{"encoder_arch": "quartznet", "model": "encoder-decoder audio transcriber", "dataset": "read English sentences (LibriTTS-R)", "train_examples": 15625, "gain_aug_db": 6, "noise_aug": 0.01, "n_mels": 80, "hop_length": 160, "input": "log_mel", "spec_augment": false, "win_length": 400, "tokenizer": "char", "vocab_size": 32, "encoder_norm": "batchnorm", "encoder_activation": "gelu", "encoder_channel_attention": "se", "encoder_drop_path": 0.05, "encoder_depths": [5, 5, 5], "encoder_kernel_size": 9, "encoder_stem": "single", "encoder_widths": [192, 192, 192], "fusion": "prefix", "decoder_width": 256, "decoder_layers": 8, "decoder_norm": "layernorm", "decoder_norm_position": "pre", "decoder_activation": "gelu", "decoder_mlp_ratio": 2, "decoder_head_dim": 64, "decoder_fused_qkv": false, "decoder_bias": "none", "decoder_qk_norm": false, "decoder_parallel_block": false, "decoder_inner_norm": false, "decoder_drop_path": 0.15, "decoder_positions": "rope", "decoder_prefix_bidirectional": false, "decoder_connector": "linear", "decoder_tie_embeddings": true, "init": "orthogonal", "residual_init": "scaled_by_depth", "optimizer": "adamw", "lr": 0.0016, "beta1": 0.95, "beta2": 0.999, "eps": 1e-08, "cautious_weight_decay": true, "steps": 9700, "batch_size": 64, "epochs": 39.7, "lr_schedule": "cosine", "final_lr_fraction": 0, "warmup_steps": 480, "weight_decay": 0.1}
Rows from block 7 of the audio encoder, named by matrix and row number. Rows with one number belong to one channel. Each number is 500 + 40 x the weight over its row's rms, rounded and kept within 0 to 999. All counts start at 0. Numbers have three digits each. After the name is the row's rms in percent of the matrix's.
# convs1: first pointwise conv (encoder.blocks.7.convs.1.weight, 192x192x1), inputs 0-191
# convs3: second pointwise conv (encoder.blocks.7.convs.3.weight, 192x192x1, transposed), outputs 0-191
convs1.35 097:431468508529498531478560516482542515482513488498474492464538522578527603491502510513579503461485477505503439435432496414517504488498455477538502455587476508479490507475461459454404524504516418491515535457482504522505486447480471471550517447531513526469520488497507480465528465552442484537496526486458427485498420460464484457470505482498531502529481498513498501460520509493455482527484525509482440505473473509394525507449512588551521526457493496562480519505511575484444524557532428518325490605533421585497489539526494455509454519552491531516511573431482487533519559482505554463
convs3.35 100:482532510484512573545511419555524485480460465492538515492503483493543440524536531443425560537513542500511548465500455466602563525530472485518517495525493466494541472468491476535529511511512487519544580494482527523472532481528535523604479531577529559531470565523485494552485564457487485594482512482494483543517542435464491539574568504596531493460503486415539469565448516486508489496555492400530585528493548465514545473546509535480459412504538512569473446443414482487538434521456555499470522491468510513485524468526478432467434442517469541510551502441512467495499492486433548473
convs1.36 098:554543471447474514504583486539516425502463459457510503472463594540515455451502507450474477473434440485513539465504475483504492555487496524459505511578544510542540468440513550468467475502494461497451495456556542498470499572564411521487564545551516462503495473524569504504454448473531485510523536512556541484533461524442460503496526484531524500478592476478509427496446418480503524563492511487496462439455451491501561586532438543500475493457441565526475553558496513443503512472509494610491391562498548479472518473525539511473470501467542528416471522482496548437479563558512484559
convs3.36 100:481506498495524525481490490474449433523500516513592519448487512523469455540453544545534537454551562470429439503496509463487486407508498506486572515544413513489567470542460532519446449465547476464604406477484481467466547494543544502481477498536441542513560478463500537526514434424502512497494478501408480472457535480483526542537466466517519530550522409468513531482489528540483584432496433547521505495455519446518492530520539479481572480422464512471527522532422493512498541465520482449499495405537548555515544456537460545550496436540462575496447530482542547441514451526512515518
convs1.37 105:474505513458489531485509440451521510499392504533515527552426549533527549558598487551528504520479559532517471524508491503536545463432513472561437473508526432529543468519607507433455526599492484429476530465468518499452523535433479505487511494471479438471511475513457477443556453487540526463489465508528501419508433460472548495463416491584469476568514510468484537467454559513500432409467546448516542492491472496483511546524468474546405488538414536549515531482502502511532541572490521541457462488500543539498461520524461492464465533538441460562478510442534460505510510500543465473
convs3.37 106:458483457494508488630495512486527545495522529493494488461419485422512555521484516490528523455538523483502542515468494477530549528532543430478495463433457518503486455449513469529532539461543523492480521504571481501435542484421525487474545522489517495453493493503484437569511528502469488471543522453500526445426550573461501559533483473375424566508488517479476519526531408551508527556433597469467497436562459509542538505458430482428469476467499524472479462498437577516504494510520579454439513576517426498509511474463464445521484487551486429458460473472526499460539531518477454490
convs1.38 105:503524536546514406566477486570498477529518479488435523507527496572472523486514528580545524493424497479524506515409568554550492533482497509575498450404520533495462493448538456511591447511465463464614549495491585429491495515505480488497506517485464516494556484530537523503477497459456459484453450525532470498466519502493413560528550457512511495499505490511500500486517475529455487466508549531515487389482476421497530362454484492455482575493483433517484534504484568496476447522446469463550559530472521566447477566504480540474497506466494480454481495514586468493435506485474510545
convs3.38 098:458553556506526500496525501422520467561496488473523479512491393481553492447438400477514504434495430520590490495513492519501466591551467573492534503435485473494534465498426467487525409497483488586528472504514452483478445530530513492574556528501496497507490499492557530520493387492472462483534455502589474453532502455511474543474537511468530466495491513562445520464553557548490444499503510546531545473436485494472483594489513497452533469450536510451482498507462544498436572477511412518446463558556511467524507525466503501530432509552526487449452546529486481524504476567453569468
convs1.39 100:530522462500557502401496458533571461517422504547567499535484499545541512556471593523435442469507489532473502517522601518503565532481440457475500507471498503511511532473471421452454566457486523511489496553519548436532438458511527512528492525472504512523479594560535611527513563512574498561528454513452510434460496508460501447592463484409482484498537493529499520517521512481485446506462553539484512505526461496487514406477458565532473559502447534555492451492549510490467542473503513453566553510493550434455556486471484534472466503562514460510513465465476486422483482534512440518
convs3.39 090:501516477541583527472503472552510443465567511529496541493563486498478508513501474501525422491496568533557538509442511543518463532484541531518521466535492435531509513574547404526439502483528520521531493492526479501428523555478517579479549498517521497494459433440488441504534501409488597457540489564484537474540538445568547490551591498464546441500526482509501492545426486542470475528473503395488483486512476487558478492475437513527482508531494517487507569489571487571520540498539504469541459521504488490467479568541494522590475532509567613570450516555556469493451547472542544518
convs1.40 100:598535507476500420455497464514493515505508474519478530488470470534536518472483483461446539529502496518422568495527512467531467485517443480512426450523459432472505533539548588563605432572551437500457477530517513500510447498447484467487472484494613507530449452532497460567474492492558470576539444421552476554477486477470521508504469462504545438489447507502498505477530474516408540463496433494554557501429518501534530492512499467505514576526518562516567480532472480538512537467574466501386524497517450480533516441521478523465527501498457468402543528510478478509457516519503496577
convs3.40 098:491543572482521529555513554451449481489565460498442598450542474528496607519588539472461576423456545448466561454609535495510495474508509447491518558515487440450475558535504542434578506550486427495572511530542517510538564502534444534520465515481467559461526487497466425525520462475503475516541577509479466490511528497413538523453510504484512492553436470513489406512510533529517499532521497543532496465502463457524518537475521502502556505483454529594487476520518545504516566472463460476483473520525525511486558496510462479384508514535550542444470484510471546508518526446481478514
convs1.41 102:482493561537482523613425513497503488552480516508503455512447562478466545494464462480541429485495555542550503507571506410539464502497523434417520553551502562518541480537451454548466430510502511550483505522518436524505481484513452458495441461472507482522468525477471497472449466501532482498474457472491495539457539504462513498502500442520480425482586562539518526456568476517425506500417508483493513437505517543436508557498472490468447509518447464478528526554433496519503429467451545536461469482493518558506462456452444443418352491538503469458461440548528451462467492483482510538
convs3.41 107:479477468565563503474493624502496481617526443488503507448415521481553449463509507496577447504460515519538523509488511531478505508518509520545541454513445468495472474510499540502518466473433424564554526505490479477538531552505470525461516473511404511507500477412475488492546499477524463531505507469500476524522423548544490543480555552520482493454443547514472502496577502441480579489482517523497513534514528507468468440425452502425541554507514584521484481555458522583535548437418581479524492515508454471513542468430496454508492460474441479600568559513522454456474534481482498529
convs1.42 099:490519487466549511506514505494471480489451493513574442528454526500530495512486523471525512520560518453520464557520476526497495466531499465447446503486476496466464496541498539474463498539456533461451579588574450553520533543505517478469465539558525496488565551442479420533485515463536567521463481500571512529537514520442532485454450489591481514528479553462434519542462512495517512579477583479435489510447545477584536487456479467554477402497522482542545565489506503492504488523454536520525543525531569460444553465569572485508517413446479491545479456597408547546520563470456530454
convs3.42 097:504530570535442499490465470480475459452537489534462460540396540484515550438487501488481531543514491509497532414493502534503495552523515513537509466449586495515539464516506476514590435470478523629544566482494471543521506521476506428484511499513516548441529590490513534464587425496537503484459503417550475484353552497479520488510486503472521424458543540459532514547483482554445453463528514512514468479478486534467505494519613485509510534471463490499462436546534469501504554546552530456474547544522510504507517503455497519472492515529521457485440516515557416461509493524452594483
convs1.43 100:519475501530510501479501491467481503533546495559479608510506538486483564493437555491430496516474483557492476437545536457479599481529594438549529518476513507519508530456568523429500495507494452444476486510510467547528488437553518495499516470483539528456449516473521516511503511594560483562517501530548523563455467482464550490481545529540548479530563463593477506478495515496563460529549482518529463498508539500521501557470428489554536388597530514529512527574433528498555512516526481558436477491494545513464446498529546394540486481498456428437465473557486544548554502470477452473
convs3.43 106:570481602485511549417553435477527504527440499524503561441515525472534440563494461488485519544486525498549498532489481528439573491448458468506490513530518523472532526488541516498490516503491458471566488513489521486495479512540442466574521505489497555499462454514501450499497504490449537511496505520531470518515494421529569491469529464435556407458465532471530517536558499465440483595459496554493506461552594580511527511460512442468550508552497487411447502514485525488463515442410523490569506526520481494459533435499474443525522531569495527552408503494503548610406477539510532460
convs1.44 097:488469526450478473467439653502450517551520538514504440523448509550464491451500473468533455558499530523528518490483474497538518444525459482487477466485499533498501528500516449473469510483482498473429534546447466504460401480559515525524474449524469474530503481507496495450574490497472535463531492537440484544473434498517526469475435490501494524458565500504507451474524519471528566508479463521515417414477533485535503587493455456519492501451407564544544553498496555540461439493400442552505489530554495413544481456521515412433452514444454540519519456459476553513590518438474534495
convs3.44 098:460487466503522473463520498416432427527512517487577437374498496521506483490476488438561508483442470492507448463507369517511487434576539529512435503520482581446500552489484540546495458459536483519505458469546514491539478504475515491506453493481464501470495484490494472460452427371526501545505429433518545401516558468468461466542459418521481542455525522540502531513475479510532540540481492432505447491469535457388462486489498423458485505437601494485526462524489541528489442494543483465470467501528559519539448512514510524511503463474495535495531456522538496474524509473492454506
convs1.45 101:500501529489421520556475519507518442543474531468507478414545501504489495457470549544509393530519509463469531477502533494549487508519486448509491561502558542529496509519462513438504430545528551533465494542510488487451534571503469550514480384442508513491438510528519500457499544554450526488466458455418495430515533574476450528533520333514461475559508504457476494569492446436460464511488536481453498483462484467528480492537467512475400502467436491531497517494426499548436453493491549510506539508503480495457477483587536456455528481505513531506390482432470506550510434503481475514
convs3.45 102:519518440446439516578470562578530497471529468499466497479536521518527476489494494510480453516512475447532523502489447485513576582586496525517529490514453495535495481456519463538550522533512530413537566510532536529504491466525533460509441474397514485470448522497526535563479552517546497434437472454446551512517398531465544521469477484570455500534472517502527559494527521457480504458541557488451524553547465455437475449500464405446491507573550399577512483471517544488542458459489517538529467503442455507498447528505478538453542561512497462484574485500571431472466448553501478473
convs1.46 108:549529477426534584435521496488427560498568461515484465487413490444532504510509531491515503501522486481547490444497555523465444503557471489531525483488492455502506486472577523391534515476484434419525469465422483529546557480559470478571501514512438476480502439529518517468560445483472513575452442627487450499456481500510630504459471479499459476488455495465492532475507453465514527479514490478537467480454513501471493539471552523412549490500519554461491467523510516476485479510532458501512505573490493487499487520480561477506487534525413500630597493477527475561507499485502440510
convs3.46 099:551542555497449530435523458514451543524496547434477497496518490441502517465506595488530553433485470563508533442487475517489562456452532548561522517527528524511423499482501486457485500549474555495538520541527442488468534502489483548507556417511546527443546577519542475493499520563536540536454501592591473506474503472507636440569533452438483506500491516519519494440459552539523476506440580495484590485481424520497529531471523522424520541463469496480465509518528480515524540494544456477468526486501497546462479434519419543487434489495441463502587473514467493462511485525450467453
convs1.47 098:531500481539563467495491545507466474525441586544423493415533528454517492441482472516486470507508554549515502494544503525483462527528536427534451444480509513511483558495464490540504463501450473543495557515539506475459473505534466522529530483583590506510556491472411543575541500468539467528410515539425500576465451496458505474472448401450506533485434495508499462473546491474470467483537571475427459563522454504531518527483520495466468540541448520496439517493541475483493492449426490526459445503519478537480524435487548480498552494541461414556477472420574553431461555516473545448
convs3.47 094:549536403493558456547546509485442558539504501470487448473408407504427470478527446503506524441538478457528525465385512508468488518513422545495505482450455507538502501499516413442569549523431534480464505488517519496510551497518512448488491480528449493485521515555464502527569541509449526521430443478506513580498485522477490597499584521455463499459491523451466583529472461504461535491506514477505572503508486508451567468498535526527485446558452581495537486438483513574466477544511480435554518515534445509496513525503549525458487461482525584550526527438444491545447446495474498521
convs1.48 103:526521554461535556510555501501538604447490520567449549496506472468495520560470591520488490489471489488513456537546484531510566482531491478505469473503503492560485541490528451418521448522543508563488473549527510480478523499507527540559487474512518552489554562509460496512443526522484558588483507488446578485514520440529472487544449484549520504569557463545505514598490537380477523476516560481493473538473399422491480517476509510554489437545511490512499525526481497482476471521573427543471508470448391478519479491501521510507560548521528464499519396523499527408589532475550505498
convs3.48 102:522504542548525506499580500508505497471452512460492508574508536456483522565499522482451452569576585531494476516446491505497455460577514480499519514478573553496497467488527483525454526484566456502426511503463469527479427494483521582510489516544535555541530454544476392479478517469532504432469476476496492494471476567518532449446466470499588495576490427483415446444502527393527464472501504499523538449481490469502522498494531567497443432475405464490522600512540418531491496550462475484471515461534470560510555454503517577481481455535504449459524465507484528497572543487462514538
convs1.49 102:554499513527476519475471508537507528539448529486419502471451464475465509451485475434475483506600483522514507504503479484537557513510530519501482463517520483490480485479433502461447476527433469479446532555535488504465549483511523505474544560495501519525547539488515497420449540429533496541458454514415419464477512464546526593486532448484535473492558523465525426420463452445503413452497577474475415415519525501544445499382498553488505528489470490550527524481559504495571569525460475450505443502477502503490472429479491406511503511480431467408528546522500529534536481525452450452
convs3.49 101:575524456556510488537554525507505464477511510540465571575594486503489556611486537487502566511520428536482483526560541498560466518518477522508477487485517533497473512488517519459595541533466486516477508510507522483508484494472476401589435543505512454499514577556487484461498503478521502488522495482540444479493461494477535522495424521473470499486478561495482577531493561515490592534530547569577456438469531497613533543510455620468515466487446501563460491487533527479518495572491596525517498564454507493505514494471516511491463508537550509479545422502545471552551555484540451487
convs1.50 102:492408424520509431507459502539529536490501471479484488468482563512506489481514525463441524486430476481481506513464555535550493493484499407545552477441554495456477462507556503499433454479536485462550495497451575568468435457429474492472502596479593561490545468486574456510497416512451472508456493534539477535418499430538552431460485467491412590456470469498479501453511420507488513438542559495484483513466451481495495491489461470511574505515473469473526417572543491502511519534485510500494487528433485430518542467534544512467469423515497537484436468494548507551427501500510481487
convs3.50 101:432514483510490543478549503492432444538495446509483471500529434493502461481474592478544521481457458505525458556427517395575558506472483578591570517497497438414512515549498484532556471500497517564540528536553454591498528528447489467526557517474489510511488495540488488485563546500468441532525550539466461451457465504549472517528479475608503478448518462552566530472454522512523473437544506491470547476503510524459467466582511556508487471516508593480549497505547512498480478463463480514510441524464448483450527521484525499504534549535509579466550571509499410427498457474471550494
convs1.51 103:571475490519511488568513432456528428484491485480544438499519520518463523516518524499480508465472468509550585449478457493528540507485519488493610468385528492453444429498482562481465483470509517476448545482463512533467506532509471473499373466498540532481513517495498499460467488483525496476496506450575495526514495486500544427523409378498508480482432527437450486519559587494467480501504485540442530499507527547596504543475505520520482566515460520464560491463476418480523470539515468482556496519426528575456507465515525451550485501501455440509429517535569529490523565585473514499
convs3.51 106:543494423543573420549479529529504460530501517537475514524520433474514524443510500488538447513520528520472452500484515469509504500482517491457612437497513475502501503409436469491498466498504503471429500525485514589529485498474538491465554500473515507489547527583557514497486566419603475597484544527504472566481464437492496482577496514515585438521479545486462487515502459489580421495482480506512568503500578466447445462514485483485568483526595545542508460530426544486540482467509552483495498495438429516523546480504521533507509493480513451499483508535584528462514435414560533471
convs1.52 102:465490517483406510578493547495490474545522478503498492476444523450532496480517555496509469560515512533517473554542554494429460490529527498493442529483512498520471516517504494491516519502528546530508502549447566521493386514497487437481489526445517523543514494498457584505528511498495495474499501475505427464440460454520457493492537513473469496540489512577539524453527506566531457462439530488476513482521510469466495439560405513561460441463509488641577488448518554536521461524511434398460562501442533518447502394488536485485454515497455445536567433482509526417481505491452493604
convs3.52 104:492466588483486532483543467495420553560559488524457522491627509512522530441418538516509492516462439483479512520505448467476485386450459491529517548483469486524389530524549486548535531481553498455563508488493415520534538489531486499557522505467525549486478477490523504451542498420473488449507465457541475487555519477437467551521487546554524504542514467485545487479447552516556533437504490531537464540457530410475528488487538442534506498458437446475511499538504545536473571537498518526532576454504504496563502523556432486513538488527524415491540527561509435473558513530565556473
convs1.53 098:480521488513514521521547453586530502529485520516441509616457505570471468451496519473444490481476484506490505472442470504553528448479458540390489495505431465532517473518485599525536431499571523429496449515539491474454521474505463475491584507524480583452523470468561519438445500455472462511537494474503486527558475627486511534462498489512487452484508480476470564491501510517475463492468556472449432433518479548488551558488486554470461575387495499486527453515448427509523437459487475501383501463424498540521514535505463456484439504538478532504512513512468437497471518491486520518
convs3.53 100:512495461513527490518468563511493532441547505466516460569470521514499552502485514466471432518472555532536590535492446432509471532571441477551469483463498561548460494455509494577564569401510496529422516479504519436519541573454495499532481467442510504462446511528561489474527487519454463425517491490451466446477455475515552514482437501500464486533406516453486481494462484545528438511491521523511593523516452512546524522524499467522543514538505520508471524508478528515475381514497498455458466496467459610469485430516482527559534476432587481533494470587417539461504465434474507485
convs1.54 106:399516475581504484543469505559552520418541437563528435527448509546503508475509459511554507525524451492539488470418508506567520479483472495540462433558469513481504475491536555424482504493498491505508508471509515434509491541505498465529449485562540489457464452504402453525500481489560519584526491449487458478444497517513486498579511477554499545487478558453513480508578472516494527451522500517484550521557522484446479509433492530533530574496499476463511426477481516525496510506485336457466452477465447511557491529510518600495472482438603498548507515569549553530487505489507443506
convs3.54 097:447542487526535511504479543522503543460484498560434489444563579557471519472521415566486415574509473490470487506542523458542513574440465483399510522543461506551566485494468539413500504514432541539498471456536456524482511506560515496522561471560534420547487487546574542477511483484502507588479505453520529476528544495580497538542505520518447520522472589535519490507447500597490470512490485469511505501522601525557557487491540546492537551481487471498456448485533542488536510469540500441475522552539528471478465519543507529489482612404487522433473462479503519503466511529463471529
convs1.55 102:475538464494562516552540530490514476497502500489465524496563479573444517521473484459450465507489490581530518469519502543487511465468466448443537466523489486420513462476512576476457516612528454509489527477561494500502478525500532476412489469512420513548536535538427504477504495427532502450552529497538512530482459490444504447472565479490483434520507541487567592457514424534466476421503467556498498528489554546458481578582533574500530491448430497487512557510515449583583519484428503499449496538519540452495535480516489447476543558554507590584468472465484467461447484530517505495
convs3.55 094:486558553514428564506544480485491551545448498526522400482517454444542451523526505548477478486471465521494494558511519455491490510508565534480517506494512465468502491511542434440410533538565499496550581487488538567553508445566427512434504543512524475511518477436543456398567502497480528502508457520575548498587536550482594474494479469518526454413545498500515518477470474468460407502473542524548550427530512495537540436462521486482516508500418517444444506537500461548496425513489564518458550512522483552475476552534482469487520496489540566561489514423550484494498509491483543473
convs1.56 096:459496511552507444461451399535468520520566525558479497530528541491397478468464516465541402541529489482435503434441433529575551467540532590412506448537461477469447454467471551461516427552447517532479570530527504489512456536543534505453479493555503550572463591592531469462531507547501536576473501537466568518489478490560475516478544490546420462520506519520507513556519457499530500540450505518509486514501453466483495550545462501489484459500486498477463470505523488535442486531481478525518523492529532537515497488502477521481440461447536474492487494450510529421604490465520425456
convs3.56 096:503558515511471564460453495585463519517512556445495475563446535517434543500464455548503423493534461569540532520451458470496480523447586369546460437518492450506580560515471502518475456514493539473467532517455458478475475487554450456440504445461490516580506511484533484465577514487506507525505440504586545505484497473473522434439507533441559508463569482542492441486550528463530433517495546489507520518470591516510549481470517545556500553525467485437458539542500497529497546462503465515490398526580445511479523512502487511496597502529511507585508496518534466496514464540508495499
convs1.57 104:459506493550501477500476451517575474462455519533541453507508538544560559529516496510436420539488532485486527511479495530541504507510500469521445515457564528556511442468524463567526473475509497433484506517570522571455529438443448457440485545526486448513498506461505513514495504503556512443522488461532494508497493508569612472477506558533465478557527491439479470562479516491615551462480442444528472495516534477546542493578490528481493511452473462499436487386494508416481530504523529515522525506502562439465513524483513501514471514511469616388554519592563485522542558503487516430
convs3.57 104:494519489570520506537499566516547399498523411475516465457487480461558432488468484509438463559543468540534473485532435423531491460502490524453549459501525517445447535462508447482491577509534465541446464493451491445511443473431482484487484519431527484494550494501534510440512531493482468536488528593506524560485499488539463418473526459546441473576511549472528475500467431486491605493489552552474483567463432546485473492430564524490542442522528545478483507541516540495522478466514547569529485398498538528520495560500519464531556420476510511531484523528554577511532514543498451553
convs1.58 103:443496573454462545455462541529520472460497518514447495562551403409467451564515470522529493488469501471525512462540496528519490502517522527482459507464496548456581523508511459516497554484484544520519576533528522553518514475457498475507472439468528504566509549517459494550492422491530506417431482492523582568502502470538499462526517473511435527561512477499476482457486499477560406497515486467594524523464523507490534508524452486547552459434547508600607484442470558449443539502603512510478523466446420479452490466436568539502494474473526524529546491466489444487507541502561474504
convs3.58 103:452462534528521529537515461541492512568494543512479533469550493510506458420500484434526520397519475478507539481477496507543480570461481567588492579478487575530462458452524518475465481587494527476440486501472494512554486475452531498559476488489536515538518532466517477472519448458540468489493484525479531527483467488526532431524513511564485444463564462490508464547415479481538577525431429529447517489536524519490478443541482507487444488503507530424506448473569497472434513541485523453487487451387402471535524505582522480526601468492549545476484511413493489440504520448503566563
convs1.59 098:472519506487550543473522535508520529495598425505523575468502541502462487522488529498479447525486565535547488480466528480544555531448422524524410549452533489530464494473510562418496426487495599426532581475497432479565529493460542509557514501548506493464478540520488494556508523463548438504536460487486479485544456536449472518516536470527515449536551492532530561471527483420507465440517540488503547544501555555548525475495547492476459429542486532518531432497458534516516475520439518557432496481512479395493507502471457506524457512557570509483446436498534578442452472412530532509
convs3.59 103:545496471494563475487497512492484540531446522518551482554621395483490470492506483510507510553419484445571501457505499482521499508505458494545585495452458539462548535515540505488540489488481517504639503485566577489510530614524439550498549432575533495516506535468482485549472528532555546531447531499491440511505518499525463532465491528486527559465491518460513520507494528515529543464572477433448506484503576495459551505504488494489487489531481557532486506465524585435533553502518472501534515551412456496531448517562562596537490462441530564514514543586507537489526474514490536481
convs1.60 099:521498460469503517490486511495472435468519380425566463557516496489496584564479437508513537497600488513474530516412510489441522540504510540521542479457490504470516477525504539507442508493518499507588492548477509466463503408475583455503537482501502502516489546557539508472423534473400550495505539519502475526541466497441472575516624527510519502492453521520427493488519497455537523464552406521489542554509476521532577456555520534559557450507554470541488470489547505510513506486525575468485514560518545507601506514549479523526559526540456498495525592493525498524429498468503485487
convs3.60 095:490517480515542468504528524499533533569574380454513461489523493497454496476518471455474556533440539499464613503525517523552577460457522494457554562450434509480577481560463509564544529512529526475448480540500478588419549507454582465511589520519462457499430466487590534453524465554486470512563487529434479497484456492547509541462510538482428522468473560539491503520429526514438490466431487477505530509498538479472469549533458494508505507488545512491421473506458543465455498478472531491576489502429533503516502518551506406466559484501521488490530557460511515577500533525514538500
convs1.61 100:506471528435511493530462458532492493478568491514529477494557492499540499430423548522505445574523523397483500488445565510495563457467424483489486574556534452491515481458539477523505504491537464462505484535482524509422466504406545558487510514481509455457560533547431418499521494507487606510476480617537537502482479536508533494482513503460495463546493499514417558542536568531423477483503574527470549502479541558512500502490510547531407464518497542527508482528462441531498454477596492516522485554482493431444521520473521592537456535451456501524493565528523468576482473500507506525
convs3.61 102:542488491520492508475552486480549512568492527473495513509547419441561464514475505498562506551444451553525508457536518505402464477502489534499506457454485581546500497473465529502526581492409433481517515501408465463566540519506448452552466561483478558502506504528475496527543474530532516537519499529505559525543528533488414489536436545552488436593464509480482547432507462513591540486437548544500528460505511465488580518459526503457473512486473560593538502556441438456509513504501450518447475389487526499459543548501475474541502485496397477552544444507508467494499553509495492489
convs1.62 100:548477524569527454535515485531554476444484486505533460497506515542492507466557475489537530514536499487527469449546470506445509487505583504516411495382506560419563454486486547570489541487520471442503580517476514421527479497464466516491498528536519525505578564428589484501509493455442506435453479484485487464587466471540503476487469500525485517561492562481448555472460546523613496484480496413540477506472485484519444541537465540521516495417460497499535525462481546527476563555527514510492476495455514578543486399514569498463487487598521502505504438486451502453533521559537498482
convs3.62 099:506483472478619433546542544502560521548527501557550540471533498432463500516510446529508467497524436499485494424527516481505464482525486482484513533537500488537492473517569532540477574522526490483492508528575556546508553468510501537495556515549547554428500446492485490502549495431454517415518558469530522491538476453527478452485540467465568574511492421516495481532477489542489530524463540455522509518436532465570605599456473543519555481510485502494520566510534508485553445471575496470551471495475493511461436487609458427528558566469547548462453450445556548484512512502513524508
convs1.63 101:585447493498545451514485485477529551559446592460453448451545481545576582474510516536474492496483502517526479541541486547430498511551501469543472568496498488576478505523555548414532502491470503418496481582434557515488492489426573477459487472465466521457512469521527460426500522504403503455531497531584496429498489539523538550473562484543448556530484447535516544516565426534482522501480502510516485514588543501482494505448443458531533494492563508548495502487464468540535534512502474563463436484550549553479488494458494483562543472445517539527530496511493506528483533551452523402
convs3.63 096:524502489516465471469554504540539480554541539526449559497489473522506488514518459563468484537386500503509550496510478513422498458533573500537455457543490503417580538512478484457529478483531468470508568493593514516491410462469498469512466466501502487476455559434531483485467483510530543539525428476507445520486449480497450371485485465509545452493478560507502542464485462546459496490561531525439579498455482485591453558465519537476546537440494508458515419507430591474550539476445486489457497506482483532556460477448531443535498445453494491493492498548421454439533528508471492431
convs1.64 098:458543482580494568573483492485552456584491534458462557536457551466506473445503484490534478537476548517532447527561559444488493462526459460476498505464526471503466496502470544581492431573456502518469551511527472520486516471499540481525544455562472503566558577566562535441576500465376503496521511539547524527490582496448532527467488463524437500476459565478440432528511502540528479526468418460551414509454482516520497526459519504524472534528450495530548480534457528465518438446552502508490460491526526526528480520537568504532612491524452513444467491490510517489505579500514447480
convs3.64 091:547494492545511574485492476458494502540526485462527509509439506662581487525565519518533548592423530496511480485491508528513532494462530531602557451469496407464494488546534603454571491498476565420563484557518481469520549538524468498477498473447553441463482505465560445569532494543492453499494510506471498434531519439434497507490486485530463471456494538526452468489457507473568500566503459522514542473509432519518550546512535439513489473526451473501463588461538455555524472516445536524532488527497523475503505485524516477583538550470521521425505525515454512492462535505519537456
convs1.65 101:532514478528467526481527497487454458533559493538512467486495511444440520490459556537502466474577491515462471515495392457579488458515435517590547484465502472540519480494442438448432444507461587495487499502541424471528535423499435591436442476443470509455471464493467501479476487510465553517452456544459439442534545565445518508456458463515479539490527514607506442484499529470496561414496536445528531529413589478499497535516531496548533531525491516491474523462438466534511515493492488470518490494488498479427438477500508510470456517462498569482526546561536515503540499542498395474
convs3.65 104:498495568496520444488458521525487497485548471459469450459501528536514437417502448456495502535567423501479533505548522546481501561463489551496516494530620511569536450442494456573482512470418499481451444583444435530485474606513489492506524558537476489527426387503466539490481484531496492538450486474449467493478537488488489547462494484483506478476541511500462481524493565466447468478455482483484516552538477493428486513518492548575474543516479550589478460566464434414451476474463524506558418527499507497459522505522471497431465440454472498546497492564555565485479534445503506507
convs1.66 101:481593483495482520509473521504532467505456568432508604466538629530512536541494455425482517527529605449485438519514542534613464498504494468502463470548544542485512537531442487494570451445506514530496559544472484515551520502559494546494493546460484506446461498491555477568499484451463514512477513412442533538469532504427457525501535470495553533482532483517526504581491537444544501505495486436499514522507560539531521457492544520584446544458485484514546521493460468604515452467539488496478493463522538552547463543527555450539453464515504479521500522512521444557580508468480520543
convs3.66 100:563490446474527493523554554525509486499477460528530498494467469479506568446475496443487506564479490505424565521505511430418477451515539580485489482524512540527405482469463489529523545490534521497434514551489529505485545564521474468461477538484511508508495477540584514535412491503434557513531516489469484482519547457475437511458440490567485488427561547540474495436486493485506482516548492457462518480434513502415529440449553511542558425551425533438495456553480506487532471529499416535446487545478444518600471486481445477502421466510449508447574457492559468558495551452477528525
convs1.67 100:510480452498502539534449525452567454504519433572512528515494509467504464512442459501461518496474497507449536458483491481490457467486458428466488522528516571548481469524493519521551510491528469462472452454508480465467485460518477489501537495479537443494482521515564455570448476502610531463491551509488471656552498512556534431469460520553441462464417522549569529432458497480465523463464461539493476504518563450477498552557508470506505483542479481475438486497454487577558407447509503505502453526524504458565528516466481504505523578489531610508452543469496612437508455495512511555
convs3.67 098:522482540496513507508525437469533508523573521503477456490539481486502461459479521517518589504497516583553558500538471514469491531531537528535524538449608444477503500558562548545466572366455492575455566566515500561606512497563523490443512479471506482510532516537549511500464484455481515467423471433451474466463553548439509509460495546508537562447580511520495548458503562498478497472574462486478481520493501516535436585478513455467516558549570493498456478469458496505530489496512531474517464479492414450544482576536472529473560488475493475561479509450548466506535548487525474485
convs1.68 103:432493482522531517512457540490510517530447499557513523540522549554528518522423468546516455529504592503527502487439467540500472454468517507467496497462462491586530455499578523480506456571424537512541493510504537538502545483482474489481501512574479495507515520497496521567529418479551566569519418527544510503531409560506537469515558476565531481443439565438519485466504499551454510554438546443477470465390383501516514480467474534460416510511512533508512504486492532523428403477471462526453525491437535507508525559491525523479458470476521457526474508483522476453525507538592515574
convs3.68 102:602479536456460496494451500505427514501541542500496500472452434469554517528466510487498446429511457479562462504473485457471547525477483547589497516558500449573483496540430600471482496558470534492583537417581569460514492470467443528465445515502552525433508517451458530514489449515534487554489481571517541541474516471513555601482516491479541485437577492479490524532557491455510477494464511535488494524541497503463496564493462491532545627491518507548539489479459464533493494492516513527541557490407465494391516493477536500514445487516541521507533512528456423528460443472503516485